A small contrastive image-text model, trained from scratch.
Data: trained on photos of plants and fungi (iNaturalist), 90422 training examples, 6.8 epochs.
Rows from block 7 of the text encoder, named by matrix and row number. Each number is 128 + 32 x the weight over its row's rms, rounded and kept within 0 to 255. All counts start at 0. Numbers have three digits each. After the name is the row's rms in percent of the matrix's.
# proj: attention output (text_encoder.blocks.7.attn.proj.weight, 320x320), inputs 0-159
proj.113 118:121150138102177147150156128106157143108127101149097129149127162115077126105133147148076138120143143123152156133061093118124149191067134147127140096187125114126142162111158112178143134111190103142194100120143128015126124154170160213142155126237101089198146105175190055191109156104160145158133071081172145081147179124090125130158132100120112151117075142086079205153202126147163083118184172134077108081129101184138130164142204132160096120127183077140212184121073139083082159189123119
proj.114 075:154084104103183132145112112211098129173176083177111145070083128145161083161156109143171167111126136158121150110185129143092153039160101152109142132141128147141147136161118112119137111132067138096055138177119056117137131100100038044098104138104150152085128161123116139083116102180164139134112164122104110091128087163128118172177132103120170102148119166074122069095173102059112137119092120127030137149144100159121110158155165096106091144120106103129137220139099116088088136183045140
proj.115 077:129100120144160103186118134081155075079135118134106154209095151057080087151116160153070149080154151103140184055090145171123164182138128158141196170168125123095147104112126117149117161123157087080102107111169112118123118112112091124073078171140156149081109137152092142110103109110123129128127153108147151110153150142132140118143118123133165091156141118152124101099171105106106087162113123135199103133129130135157116116098107083170170104107127107126159095132150103160142101102184137
proj.116 086:150100148126097108133115163150122137126151120091137107108125151146146145113103112077140137096122091161109108133158152122125073061143153105115154141065132150141109126157098157104109092161104143112111086174126096133100186117039076086092053144082117165122119078071117129096090096127035155083000163098087187148187155152135160180196167092158138202194233153126093038080155085076119136098090122127164132130108141117163130172155130122107082137153138135104115109149100130133127199121098170
proj.117 100:117126139142183104145144130088164081106126142120114130173148140120104122104116157144069164094107126149108159087122132109149153175138122130118139115179162126097099153092144155172126129129171101135157091136117165142118149132174171176165159119166088144139124138127160153169139136086114083143176107141141093150114158098125136111083084170127116081049155130204144160183092150190108150153156141120095114167113100122116100125111123133132118123122119113123118158161112119132103120116138169
proj.118 076:128140167110063190135145129167129167154092118107136109090133155159101159124135167135194079118082141129157129152130164156156129171123138125134111111122096095151130133148129126180115151102103176144111104085091163157086146139153157147158146115144080182152123105111165153143112130113140087085146105139107115155171148157124092111133134151127092149093105164157123215190151134166172151140148105165082125101130124120182115144116103152140075139117156103128127164144098097094118124147113103
proj.119 087:148084126117088166096137090173080201138126095167088108111169063140142148153170110145242080173112154157150101147185175158124092048207139101136099147056106163187115079173082090039128149130055159123077128141148174174145147152155150100147195146066128103126143138153124144125133130144165119110187117176132046121096087096138147100099078127120157052115083090181176141105118160122078170092101114137163148111107146081130167082133108113097136120163158114140080086114141102150177109099149081
proj.120 143:131101129152191132127126096130164107107125119113123123149142172126118143085127144178085144129129105135137150130079113126114184196116141122104108133218141108120174159133165111204111149093157126130159115113131109099126103120123103143122115137149135140128136126123145109144124143143123107133126124123126144130138172144131131130134145125125113148129129124133116126138145135126150100149143140129164068051129113161200177161117239124192117111133199087112253131140125145147078169150179106
proj.121 102:159122114145042188095155118140088205176118137086134130047153117202158164115157125075195077166062134135127099166164128137154099054134141076132078110055102108184105129131073112122127118139080187130165147109075143080105153164197179155138121098219135098186132152145188145161118134103175109161109101126196115122171116104116091107124112152119088135072108153138138177195096112122125125145172104115090116072101108145154103135186192128103065109152176085129123121121070128126132197169103129
proj.122 100:152130084121056137072137125130070174204138141142104105051127096153212128181177048087212088171087150146106084153254165137129037000224096107118105112000051156156092063133059124026120077171037170131079148118136149144133101099097169095157108136081144128140146126110126121116138133139132133123143127126102122125113127146153158147120120130139154143148120119110110110095094125097139151119117117115140135161143147120125138119151113122093148146145090132111081112122149111125150116117092124
proj.123 081:128134121124102111081135118141058191146154157136137098085106073115177161183097083090199101114110151162111128164184179113132137071193131096137131123106105060194131094182099115107135104147115166122021117140129124185167151080092095064124092152017178144114154106075047122035141132185092169112102145114060130115125101139142151155132156089171152130202104095141123087050135121099165168119108140122140113125126115136107126174108167150105122114135174084121150120087124101158133165164173078
proj.124 094:131114094118167121134116087146114136170145058177121165120149106084135102129163109141119140157151179086079152144138135158121147079159152139144112141123096179150116090171093162037130084142125122147183112099137161077117175162186143210128149113232099163162150103184173111165112133086154118162133081106170167103108153163101100111120101128142090108111158129179154190171136137174093113143179104127184138138118128114152171128101108100145133145156129139128118068128149137154177093100129103
proj.125 100:140142102150098102108142133157087153164143113123118133099123135160165136134136123083181112135076127141100130130160120110107090027133114132104154130077136119163075115140099134082123078142095101130143088143116102133108149116111110070110106110100119147108127092107141112109110099110051151101062159107090198140190161147147148185147153103169124166169193151124124087099130111109114098106104094120214122119086136095156136109116089130146163134158120153136096080124161105179179147095166111
proj.126 089:097152125127075212145128129170141208153107116110122129108166095151109150088157135140187091195123129148141120174134174139104128097140122130128118106143117156143149113155115110115140183135074162109090173133173133193184106104129179120166151153062159089128146131112106150119156145143135126113149127142125088139092082119154152121080082122132135090123044110125154105088142159132118164093135153094203132111093099134153166106112131114134132095151168115159110080114121102126159162112138069
proj.127 119:150121115124096118108107149149092146142135133155124143113112054121128113165147081117180123145120141118126087144161158122126088064177104132133142145055097168118130076134093128061129104160055148114078128172123093224133148099030065037074076147011160165068118095096086166065125080147083145084078170143045152156142084179162153146170145119148182143189165132108150024056113109088118163110070085118139170200122152107112105110136036152090134146140054155139039097139164130133170083080131137
proj.128 095:117099160131150128145174139046160124087127146077157115191136132106101169119118157162117128099107113144138169096087145125156194224120182125150142116184166064130100155058124128230150157132172085140186059117126189135083145164156173204121150120172106175124098098136171155134139146073087124142122080159122095159121176105137121105084120126115136123081137133228152149168055173214123110181169142128083101079144130151102104139093155154132104146098126099102154161130095134095128127199152161
proj.129 080:128153111128022132111138086079100196194120200067157122077133098153155181129136120151191074118109133099117098176164144122151109119105075107125073093117120076098084100113147169192133175127098169136107171130109118196117179153169144097137107087101139120133105129166143191086115138089133112082164136147148100137159055103134119127115134147118131107067091172140146134129101107158155199103123126111130127142118168081132173110121046136083160138145107152118093061064132113151164136091104102
proj.130 110:119131118135116131127124122137145108122106148103138111079096134143115137116126129115136121109108103139131088130124124131141141121133154101126105146118127113129155121096144098147126161118133151130167158099108148071093101155208164175140153093209118113171133143149174154155145138140197116144157098136199086142152120119133113113122151160092092132072098151131135194190102103139123083173157130148093147100132116137114121108176173093119093128155101131134122176115108123119106139135037197
proj.131 110:125139175119153118134107111133146110083145141094151144108090152166109146094087173105072158091143091144138116131116088106135127153049130134116112117189155102112139187136171115195140148081156108105165117116093139078091111144159142192137144127193111141156128137157161122160113126114111108149098113125143155147147182143108124137143151124134114155109130164145113143170121109126136120148182112148047113069126077183170123179145197127123065136121167078136161164150053143113091147185075133
proj.132 115:145093131136075139127123105144085159137121109161158094112142076125117117170148144123167099126122142118148116141112171163127135121174116124141137139095120144137121092115116148089135163140105154106101173145125115184147123124149119116128154135092132116082132157136106198140130142121172091126191172158125069148121066118127150094103115135111139072081085115147157126105123143141102168126105107129118162201137178076066104057136027112066177154135069146135020095115162085132175061063117126
proj.133 126:128118127099065109072108141183054196207152094138130114049094067130187121172148071075235106165106140132091107135233150147091096000189092155121128106032061150170101080169069169000138044150053150130070144140136118190166140094090087055096098136063130127105143107125102122079125129148116165084147160119098128115119086150144134146129143091129160112169122117085133069074135113101142143080103130130097136136128150133126131160132100151086108132114101129105071141134124114120160143157108131
proj.134 141:119141156164193128203149110103187078071121153071150127179137182104108171087073208159047161109172138153162165109053086098146186246084175119129122137239208093095121171066178123223147173077213091125120143118126147169111112129106188142145145102122129135140116121112096161137155150131112133144150118153123106174118128099157130114110116167155098144086144133134139134143107124149148137151128129127172114140124107117140150107106143116179166120143141157132159109112144142126118115111140107
proj.135 089:119093094106106072073122116151078099122169124176109118149122093104144111180127061110109167086155157113127140119154162107146069105159097159117154154086100149147088096159131148077111097145105140097093153159165066173154138098067091062111076182048139143075125103054062109086088113141052138106079169110050158111125142175144156172141136064148167155191173114081129029021162121081155156076075103117183127135132131095155173124119107127148146127152146134135128106122133124145173161122096136
proj.136 092:120085135118113132117105111184098138177165066189071135079170101119130057165196058101168109170093094116056135139148157137117136030226127117123167149017055195149151106154084137021124067164070145125080158130125109151166111134092110061103110148147130156096162114148123075137128086143116155100119120112096183092145107142119127151142102089113142126145125104110117115090169127090105161119105146146073113117118190139123152189131144173097071113120113101063087174112063118151117167177115170
proj.137 093:117182138097115116108121172125103094146143134122121127120121102114118098128106092126123133127144112107092125123162124097106078100120126145128170136060105144139136091111109158074114092152091118132083129151122122109155122113126126119116148148126158117118138116121118083119102107139172140154139110127126123120088116105111134102144114113123164087146143129116122116104137135086122138073113167166089124107146095134117082136130127106113110110121150124127138202153114126095100102134110193
proj.138 102:179160123133116095111093137109090113161122176093177094087029127164166155162083123094147124130099083150125108143176109108142071107114069093118117098118137090139098098131121118146134109148120148133143136136114164097138149152170167151123149137171130114142131122111124091129137126127139112127124094119158152097119151121118137112109111109124121130115082130120109168152167121141123153113148137113131126099096096168167145142166196123119104114140166107164158131113093131151127190119112131
proj.139 102:150122147121169119155176141132159087078129120131145144190107136121107133136111142102074173087138116150123152094073105113153164187069152124155162114161155100124123154122166099180138151136191114143215074099118138023089134147208142191113149109255089149138131149183209096176124144106156093177112107117180191137156193125074089111156138141112087121113159145152125195207107119158111072176203126133138113086109109137157128125146183123163121109116158130147164099141148146113127147131135120
proj.140 077:112117118141224139115170159124164043089125173123114135187108121069126085120098135131031183085097117112132178077098131121161116174113158166115126141132165114097182138116144129155077093119164098151153156126112090025149080098153131142117126135204165098125099184108155126120123144147173176171113110104171144136115132137089078126144153135074126126114097127120147191136172086072185081155191092152079127109107129138142144138142143107123118150141067098165134147143170121091126104170056160
proj.141 114:135135153175000189082137115111112168146093163072106108079142126170154186142124142089196075155089132113128097165143165120157063097123129095127127112058123076129109119086127112134108140133094148121072162151142130130181125104153157131159140143095158077131173100150077119134099150146146132115144119141141096114118101117148151156105089111107137115148076090120154164109165133131139142104123167106120099091116110148142134134118186122134122108153164083123157134102085101138110187137135099
proj.142 108:121151131160141133160144131106122104133112121126148098158132112121116144127127169134113130113148121145111135112124121103129122146137133098125118138159170088146102135112116123150109149132155137128121175129115162128122096106123179130171148126102152098139096149079087148108140123131144162165122136164145110139108109118161146129118123157146100151107103129129113113125092117121145157151093168163093117046117091165157103184156244157154067110115199064134217217139042145094063202188104140
proj.143 095:111142143134103168174110118175136172128123111184128127116149115107120140127133145143129099148180171112160129147126077150139133151107151125148118144140118127113107116139145135140141173114137125110113140131126088141103134106134116084098122133115138164095135144136140207115086119140141134122138160148146132166146084126120126137143153151154133108117129133141135074137148112141069155153133101104144145201113156095128155116121065136102165165120129141120033080139172152119186100084122101
proj.144 116:113136149162104154147128113123151147091102173081139120127125153176123178094113181115122105136136146171140111158105125113135131168079156100126095110188181109151130157127158120183140162106153116128103126136121163170123132109082157138126129118045137155102126116090113131120144125142118129149093144183095124150123135121182148134120137105174114179145139126139121097113094146147135134122120132135109088070132071160167115169108181130169127105134192089138209133135082176125103159160162095
proj.145 088:108140154115222141120128086144207100105136105142113147159143143134114167040151178157049153145138110134132135115084133145117193182128124132154109139234114167161155135143134066180137165115162082139124137125121152158111090104122159147139108120113135124139144145111106162113167127140089140132121119151132094153127133102160138133075118137133123127111119108145129143139132110172187145152143116110162096145110102174183105108139159139153117131167168160162143118119108157123085173095176103
proj.146 085:119166164136115123162112128109135120139148131121139157136156121093091108111136140187124155120146149100136112110133138138139138141143126150103137136159174165099111078133105176110130086121141111127132138097121152092145093162194157192176160091192115097163133142186140121153181182138199125187225102142168072107133149097123092055103085127073104103056033108115150192199105155177117094167155152148093157163143143121090117162093089113114138119090107154122119122160137150103115074156121129
proj.147 088:181140155089026150116126164135058127149097189079169133074071119173184170123082136030170094142079116127104067118169139092172049111088119092129087095093145128117119124162130158135134128161079178104112134126076102186083127147089101056104107098070111119096117119121102142082142088153104142100062141188146108154167095149140154164165139112148087179133146141096133055092131097103150152116103127136169133169119121114116135103114076136124145130136093160130129039129150142134173124111137065
proj.148 108:122168168144167083171162147044145092089146194076158152158104157116098138120050150145071150096115143127145156100061129115167132205085141106142138108126209084086131134064140118179165108124194108148182121102114142075077131132168158186154124074226069144150127141185163167171131149105121130139177080112186119143162148115079093130131123161096104110105113182164154192187088118209129129189188140102049118139160147137086121195094130170098094143070131102091115152154079149134109120155132128
proj.149 103:172164161131061122149128167078074133142119183090160114093102094124146166167096112107147107138120155107129098107168129091147085129111131120121130134063136111096095085078103170108146107168119159140105124151103162163147126130126154143142162145116136116120126143112107097099137113122144103154147135167143083110117120103133129109110077131117128088103139087144136134122103137132127150134103135129095132131103120124127131117169137112095093165131102096137120152139109114119119133139082156
proj.150 077:137100129133055161123114133141118130186115165084157110109129084150152129129124112101131107140115146127127115142144149134129101103170173123179106152078132173130130106119054138089112045162075144141106177121119209145144090131179188131178136115109149139149182156148132111145127123077144123132194123158152084149111133107132136125097082128130135096079133125157137139148062143123111157121136150130113165165138106129102073091105149113130123088108123143093133142138090113128115139092149123
proj.151 139:140116118110043155083125127166082172155123109169115088075165091151159122166164083095239089164102124096108100149165166153117072023193094136146111138013056170153122084165098120011111126158034168120100148130147119121169123126120112108128136152107152104133139147125112097123102135151154136112159136118120146098099127140141142143132124106129145112170099106104125123083165110077120122089128157123086132114123127142134105150159175122104082128145143085120117160133084146124111159123095123
proj.152 091:110129120126107206094104107226142187126096059161072117106150150158112117115188111141190100216119155125124109155121102157108130088165106128117125133160061151178155092172133076091106120097083152132108138130130122102151084121147161089142168156135133098114135135120116105139148163158184122126160124128150097100122093112130134124111129116117124113148061078105133127119158129084105138125113141144088142176146142109074115107118092154101158135143124144129091126122121100117126110113146120
proj.153 087:114155125161155158099128152077139135159135120139138123147113102150140109168131131135136106133080110144143126119118145159093151144154139115125137155123105137157151126090118139133113120145104139126170102140107144163117136113122133134099113130139142143114113112121144161119122083113135111148106121124147152133139155125151130108117138169114131093132174150168128089152103130138108123170138128136121123113115113126119106143167175105139117157127125131116113198153126066136110142140100165