python train.py --crop_scale_min=0.7 --encoder_fused_qkv=true --text_encoder_head_dim=64 --shampoo_beta=0.999
Rows from block 4 of the image encoder, named by matrix and row number. Each number is 128 + 24 x the weight over its row's rms, rounded and kept within 0 to 255. All counts start at 0. Numbers have three digits each. After the name is the row's rms in percent of the matrix's.
# convs2: project pointwise conv (encoder.blocks.4.convs.2.weight, 96x384x1x1), inputs 192-287
convs2.21 095:154133172160149142113143149124123115114102099144104100125143142138128126159116149153092095142136120094137092160134092168137129120126133128130144166144105104122125155150127109143117153141167190107101100156160136130089108123131126134171116176126120151167136122118107161129134114119117127085
convs2.22 103:115104118136127119125124142109089098119082147095108096161125125073141109153127182138145146159115163148126137109125156098157102164141080087097136127147126113067090111128086165113146141146111157148136147143137110104151153130129142138085165143115124115123166138154120129174176098106163121136
convs2.23 096:140088108102121135107107119169160166154136146151126100120126146106150138114106116120172153087092123095117106157156168128135129137102136151130147089128103117115132092145131153113148118112100111118107101145108148122124123130106125107149099111110116154140149125122103128126091108146134116101
convs2.24 102:133137099117110122135106102127127137117133177117102133118122135152146127150159119122111131152134146159096136118138091136114189130122133153147150121148144148108121129114100099115114132106120083138120134099100097131132158152115135146057131123079141117136085118139136096108121123160089093126
convs2.25 101:152154145101149142125135115088166133128084161113150111151104086115122188120127121173137123138148088157109134136135119137112122094089112122104105137176132085104107113177119099097080160096141117125173090115150119134198130120139140151128128095128128102103107118101143163136132139098120160131
convs2.26 098:143116143164125142104116163115153131157135122132141104098102128174131132129116085111102109066143084154123125126166141118123098120161138156153115141144092142141096117138143161184158125153147136133096172131142115128141115135150159117133131124150150128158104108136142116132120116112140086109
convs2.27 103:142151134119107115130169057139146085126133130116124110114139118139141153096147102111167126134151126150179113148129172112147132136127162115135089140126123119169106120078130142165117136126099156114150108107117147136116129142117189120109148143119114097154148078128121143116106101166108159135
convs2.28 092:152135140146161149116124127117104096135105137121127108108116127129107134161152166139134136113121106151094083119065119160117143114120177132194158133140160104145184099129104178115167129128129129109148111132128101110071153143148176130108122150100127132151155148111116111137172150151109151147
convs2.29 105:118169141109095106091113163115104163123135122078120115108102116088126119123094154101162097139089118124094122141119128127152192105113155120119146112131130156123139158169128145122136120165134123135105164098096137132084111140109144155112115091173146088118117111131104117129159142111141147100
convs2.30 100:104094132148167116123143138124126080166131125146145123119138128110117126133097106155127119135062141116176097138158112104135165090124109151168104144155097126156139144139151109095151143120125156109098125119098117138126173141131133101151106127125121105157102079123132186093117124129149116082
convs2.31 101:171133102099096136132139127153110133131152124112126146135132096111130135112112163121123120146125159094098119114151070137103132111150145106153120123166153140154132120180156137114146128154081145128102126129141135124149152114135165140132130109117158130093167168155104144105108172143099161119
convs2.32 102:130148113138098133102161105158127118117151123135105111146137134142145137100144123134100131136197128098099090129128100074130185084134108163132126124139093105091141144113150136075128109128145126115141102105141151084173125122118100143128101178144139132147143137159096096148138158155110139116
convs2.33 099:152124122115100150106109085105107132152156108118129160129204116169147139143110118177108144118128124104129107108141159140114123108103135147155134114125123151141107081091162118123120097129140123137142135134074130089136189154140098116128106128096141112114179103105139139112105114132127177143
convs2.34 101:090123142103157152094160129108130112132116133139145119144128078150142140146142092117147123158138123134170128126121105133131116132124137154129154134128102131138143126105124098093125086096077117108130136113091131135099099134109107135123120125116163102126078109170112154080165133125130064129
convs2.35 092:132137176098138116130129121118109102154097151107103143099107132103127120117145129093125111124135120135130161106124108101130081070105113144122147126105164107116140174119152111109145104135114053140096135129176124068158128093152125148116123125138127120102124116118102136133127090116097072148
convs2.36 090:181122094163081133123127135144131167139159098137103156179112148123147135142130100105121097147148138117071151117107120114123136183106137108137102137137155092129137129092162112191113115104140087114146133087129103113156100124161175126105119103119112166101137096150132129170114127121123121118
convs2.37 095:116104132131151125076159100126136169180108128114090122135131135141153105103090144145093148113139115144146140111171121120098167123115164137153125097115141144137123113138150133128126177137111146113150135113066125095114100120157057144160084151141064168141113159155107133119182143154111093150
convs2.38 108:110100118152113152148101127148097127114121135128083109148114132146129106145119115118128149124117087136139090110118144137173166155147104112148106083117112094171121150085095107118136125156114104148167133125138122133171133122123154114153173157135147155117118113120165122111153097120120133130
convs2.39 098:161135128114104140130156099111167153127134127154100158141138117143140169119127102134113124085133103143108112108148172140134141097114127122165112135119109139126197099156129127128163136114106120125149103148131104121118132113120180097156134128120124122136148113134113117090166136123117136143
convs2.40 097:126112130128107151134165137120161140159143106163116112118164120117166147149132170125144107109111105134142124107146119125093077100127140124132092112109080160118139138147129116105147140121070115156118123164147143103155099169118163107169107100138140099157153100172118101129145169154160148118
convs2.41 097:119148165137135107090083133121120143135111130029082077119097149092126087117133081108173160067147071134086133125141164133126109152129136128090148122081094120111132108114187132132139133149133137139112139108128133117101136099132133106096133133148103106127096095087114137142096102096128103118
convs2.42 105:091117135123163129145158158130209087132137121148128157149124139138139125127126133138109150163150102119139153141105159141115132129112152119145126136107132162142152142093138156128162105158173128109164126142141113109080125086087108153112125138153122123153149087166166167142157128156098095118
convs2.43 106:088077109145141126149121105133144128114114117089152154144147108159141112133155139094137144136149137071152115130108123095146105119136137110105131119122144116179058182129153134115129123114116100163119110124106159103180140129133078151141135180126119176114136160133124113144121141146127117127
convs2.44 103:125181144162073136162158144120133153136119140168123103125127110119117113140122128147112098098120097154107109117094095140139107105136112165170167130128138130105139144107104106102152122156097125124103124118109138131112140069121138136116103153109127114116134137192110118149110080100154112138
convs2.45 103:167105154144148115178151153158144101129121109145083121158125138101115139165144083162135112148155097135136113133143147107158158109107133093163140135098155143144122114147098108057170134180121090083100160155123122128123161134155055106133118139153117155135119153124144172118179096109114118095
convs2.46 099:173144132056081151144167113124062096155140098094152152148149116126169110090118103107145120118129148114133117135135121135132111145141150132108132147129146141124162135165140139122126126152107097146112149136115087114103156098118129114138090123117153120165152151139081129115167151154135153128
convs2.47 104:173145137128118149164108144109110116143128085138124121130139150124168152148162147119131107120086149127160114105149113156147188132141168147163136126121151112126156144133124136115133144124116122135134100098087098136142129158114130157138140115125101129147111152109153108129122191111137169103
convs2.48 107:110153134167150122113154139111102139123147153117152108121140169149107104136142114137113137094152156106148127099150176136105131162127084131141136149080098114139143106137178134181131090138128109161086114111153142096118116158154147132125151140122111131150112101147157149181134134103149126097
convs2.49 103:130120121095127115170144128103137161105095160101115125202139122122133100122153089091152119151106086144067133155171120140121159132145118121118128141127171152153122137105106130109131145111114125131105176120121135131096106124139142129081119145105141164143147131097099177114136110125125162131
convs2.50 094:118158159117158096093151168122191147134143136168125156167116099139111116144134118175131093139102148154091163128148147137083162125090127139123159149110134106115115104132149123098129140140139155112092157138156098111085138125149096156117102104149126096130170106139118135150097148129104076116
convs2.51 096:081124148102112117148112107109086107100068124147113083102128132186097105139122123133110140152108107078102145136117083109148136096155153120163118122148129102111100085113083140101117113131173148167150085179119144140133152150091114111160154138123126131152145148124138109130155111110096110161
convs2.52 101:184105129094123154140165138104106125136147154113166114141149108104113131140130091136152109144170119139114109143126140119147116133105160095163148154157109110129135119149136170157140148160079120146166133124138150113149119168196153118100079101116149137132121187140093116102210117137152142123
convs2.53 100:128146156138200136138108107133174093127146126083144123145165167147129146176141078115140141146149135137118115109126142107104109150137145147196121119122083111140141146119123089084118115128073173139097167115172117140121089142153144117143154144136155138127148096184112092094110102150109097184
convs2.54 096:117121133127163143154119086123144159160100082109092150135114136130109120082117116112161143112134070138156182125172149101122138095137126146100164077136125158138105132166132111142119131135114163103148115122117090132122113117114139095129123125190128089137093174110153108095142205126129149117
convs2.55 095:107128121147170153161153125160148121070146126116123102070087117147116157108137193103150117153122119117095098151064110120116192145111125136137104141102134114125145125144129126103114130089114098103079116131127132137144102092127153134138129143135137126121133154171108128108093131100121111127
convs2.56 102:148108131122138127122137154190150141133163148121155116133164126152126141172121119119162154105112145151143088098106153116134113121147127181139162123125136126137149098110122102092153133113130102153094127172126106114107161147111142127148142098073121117101159137133144153157158136104124164142
convs2.57 102:057163091132114132150098118139170127153123168161181108117094135105114120153132154151162128176113161148152102128112111135124130153157121159150135123134130139150122147113050122089101117129112133145118116158084152125149123166120112138159100112112165092137085119106160155138110076135126091116
convs2.58 098:150120136149142149171130139137103097124147150142142150105108111146101146129148089134109138112135160114149107137146101110134146094160102145139117108147135109131134160118097149076181158153088145142123152132148178132121136103137101107124151106139106144095179118091133095122138115120115124138
convs2.59 102:126143154120137141124149126126106148148104128140140157152129090137135143159140125110095142145173116159121121124074090156109167145137125140105124159126138137097111144146124117129128140140145162149103132137149139150127140163119131096109153121116090160190127135123148142137112121125165146100
convs2.60 100:095121146127137109155114145102150078086132156143136070115124131134111155149144140188129160125171121139100105090112085122119170109152094174129117120110139123106153104101148162120093139119101108110135158138158127098116063120109155121084105126078168130117145127107136144140125143142130139149
convs2.61 101:091148130105113159090110135125138098160099106183118099091107124139113163115113135169123110121158133122153070145104112129120159124103113144097156118098137113098140123113141120111130148151112149118152115137125138138143109145108152129183123143151106150095135099165102160144097111139085128120
convs2.62 099:133112127103133090096183100128160128158139140073102170092112099100151138108137165151099126138167135125135095116135118127140146121154139153092104089133084121159170168135158149113089134105130110190131112128142131131134082085109077138104109143114148118108162120175122113098126169158155114111
convs2.63 102:100145165121114134187072115159154131138179085126166152130151103134174148116139156138123123130105123138140127126151168124097130155139109110138151164126144122154163125124132127120107150141168136136123118163147120124099115107164100165129142095098126138145136204037146110113151173129136166152
convs2.64 101:101163156098140105098109092106100091127105117149118101096108162128108124127149115125132163083073134123118147163194101118148139141111100132102134150141130103150170148126143133136143158131136168086119149139132127143123155129133110126137096119172128098114090114110139133156126105075155112133
convs2.65 096:155091105099162109114149147153166088137154118147145156093142113110127179133125107117111160118131102095169080129153091132125163151168127132158102138149080135145123113128107131134122150108101109103146133129134117147186145107145121146137129121185135135117112102128124112110158116128138102164
convs2.66 098:111131090111092128111105101155158141116129168135118124128143176121080154131160163114100150113118083097125067126093101135130122118101082117085128103153142115139120138150107127111143103132134143108105123089106140139132138072129102138115131146080152143157126130108106101116137148118140126115
convs2.67 099:076136098120154146054136093095111173132120094134125111140124138133114111116107195153112091118100119148057097105119106126130145129126143105143094132131125145124147114168112156129128115107165111088128127109094118128155139135133134169130172128096120124092120105151116124083120138148138109114
convs2.68 098:150138101136108123116126088107129117149110131075099123138123153123098175094120142113143102116158113094164147146133086084137158131119129135164126136126118115111150098124128163113123142141161126117101107141096134134115152099117051117142101100119137131116149140111122091098144134077122149140
convs2.69 106:142125131123090117109092112119129115115167093129129134125102136144114132113140145148118089113067142156100135116118071108122177101151094142139111137126167124108144180083132135090115135136125141093124133097101107126154140064093125140142111145131130137116092109131117143144134114122112086142
convs2.70 097:144139153133126126132129148105140121171137128120148133143147151152123154129116107117101116151150185126129141111094146151124121121127105083160136167159152072092158100168133106150135105158148123153100163137114141103157148131152177114119149111117116121123163130149120165112127166156103175160
convs2.71 097:134139090144134138130137143167124093103145068138096144123119169146149117153152155133123136131167119118123091107094144111134146101127125152108098164138139147145132130160141173155111108117145138118126118138142112092156114123123166141125144137093145114127113080141163133151135116173165098125
convs2.72 104:157142150127143152087083120080164118198161140079123104135126103116152166182116098122107138103139136170156130106130084151115106116118101131093151085147096139131153121109118116146175151150127144169147134129145148108087118152115139103084119115124088124115124111125132183112123137110098108126
convs2.73 094:135083156112124137122113105113121124102083118147118119102126094097186114141123105071124164128115110104133174105115120122120121145124145134061090100130164152129105096105147111128130159118111128180095097150105134137136124148081117147088153104152142112132125082099184137143125118125126140171
convs2.74 097:150183125118164145103097103163186123093116123130106111122131122151085121137164117119098106116101144118141134140122129136119097161108133141129123089119140111148163111123143151105119115095142146142072126133135113157143124159147105127142122173136122148169124093146163077171105128098114081105
convs2.75 098:125137125090112132098167136128142160161098156123122123136161105114124168145093105108126148100173080113140131083108122115124115129130128137125100093118120195144118128143132122139163103111141166143134109128118116095102109166156159115123117124159181107166120104122131124131175082081120105159
convs2.76 102:113122171115117130070152169148110111169114154155137133146166096149134132119121117153130103131069109187158149129126134161100155137150105135110133122187135108125122136147136123124141104161102152157114128135121103185134147143144131132145088167112134171132118122122092117147138145115149130156
convs2.77 103:135123204149080128118135106118102174138131130170084127113111146144136148166164177126140114130125107152136104160128099127113185119146145150136138103120145162161191149132165110144110140141116147123098122130142127174113117115096115109130154139155123168128099095119186169141095137120136103118
convs2.78 100:128162117113112116116156126112087123118121131115136107110104083148118170103136125118114106148172128123148107145151113147099128113152175151159144118144121175132085084120138127238130185115169115116152131135101103134154117118164152145142096106180129125136160136087134148171129141126150092101
convs2.79 102:137173131142154118112168109166138116112153140142155154110105149153105122096132090123131101139131100083136124124154136133121113145098097117144136152149102117129179136135119096118121106159149125134120123147192143122147107135154130114173141118094164137111116144163126133125139118097120143195
convs2.80 104:137144142149128129106108088157139128130164131120155148100132168159122114127122071128121135125088118140137103111124126130130080144124097144149108123126143075145140159128095143132129117117131084129124091074119113128106144094126107147165147108117122133073115118136115113134135106131177167096
convs2.81 103:139163106114096122125121128143127117129170121097119142179151142085154149096115138082141133123122123137087136107076138125126132146123115129173123163120146111127161155136130126097096144122121130122163112121116127122106125103104126134131119146093147134130144114154118127115077108143120175141
convs2.82 104:125118138131116151100097149122164166160122122111089136114120110140141153157160151140145085121097106139143146117076115129124132116106166160110126096137127164136138118137139102094120169136107166138099139136109145128106127155139105137151125104125117127119106122140125123133121135135115079106
convs2.83 102:097156130150101143130099103112125129141073160138140135141110154152073155084119141121129103148079063147106140160123093102138103102144139148112110125140098144128100098126131142133112144082175170096083139164166103122122116132091166123154135151159151162161143140110149117146075186131132124117
convs2.84 104:158115081143100148137125118128092096143120117131137110119131137129166153106132118102142140140127138108146132166135177155150152133097139118122103131118133118137117117101108138140140118119086132111118065146078102144164116140159109059152121110154094144119134146111148134103152112112131146114
convs2.85 100:119168136092112137111122133087079126119116146132084129122102155095100131126090094123142119160157140143073141165178139161128190105124147146110141133134105132119152129128170131138137095104117129124132146079117108143136165157125146114119115101158125065110090100109086141113149093116128085106
convs2.86 098:155142130129111153165116100128124140184155167111114135094135134144111158102157085121135152129112122098144125141157146096118147137128155110139092141144160203187126145104096131089141117093111107146136095112090103108139163109123134107140161128161162114095144183098117099107100149105082125155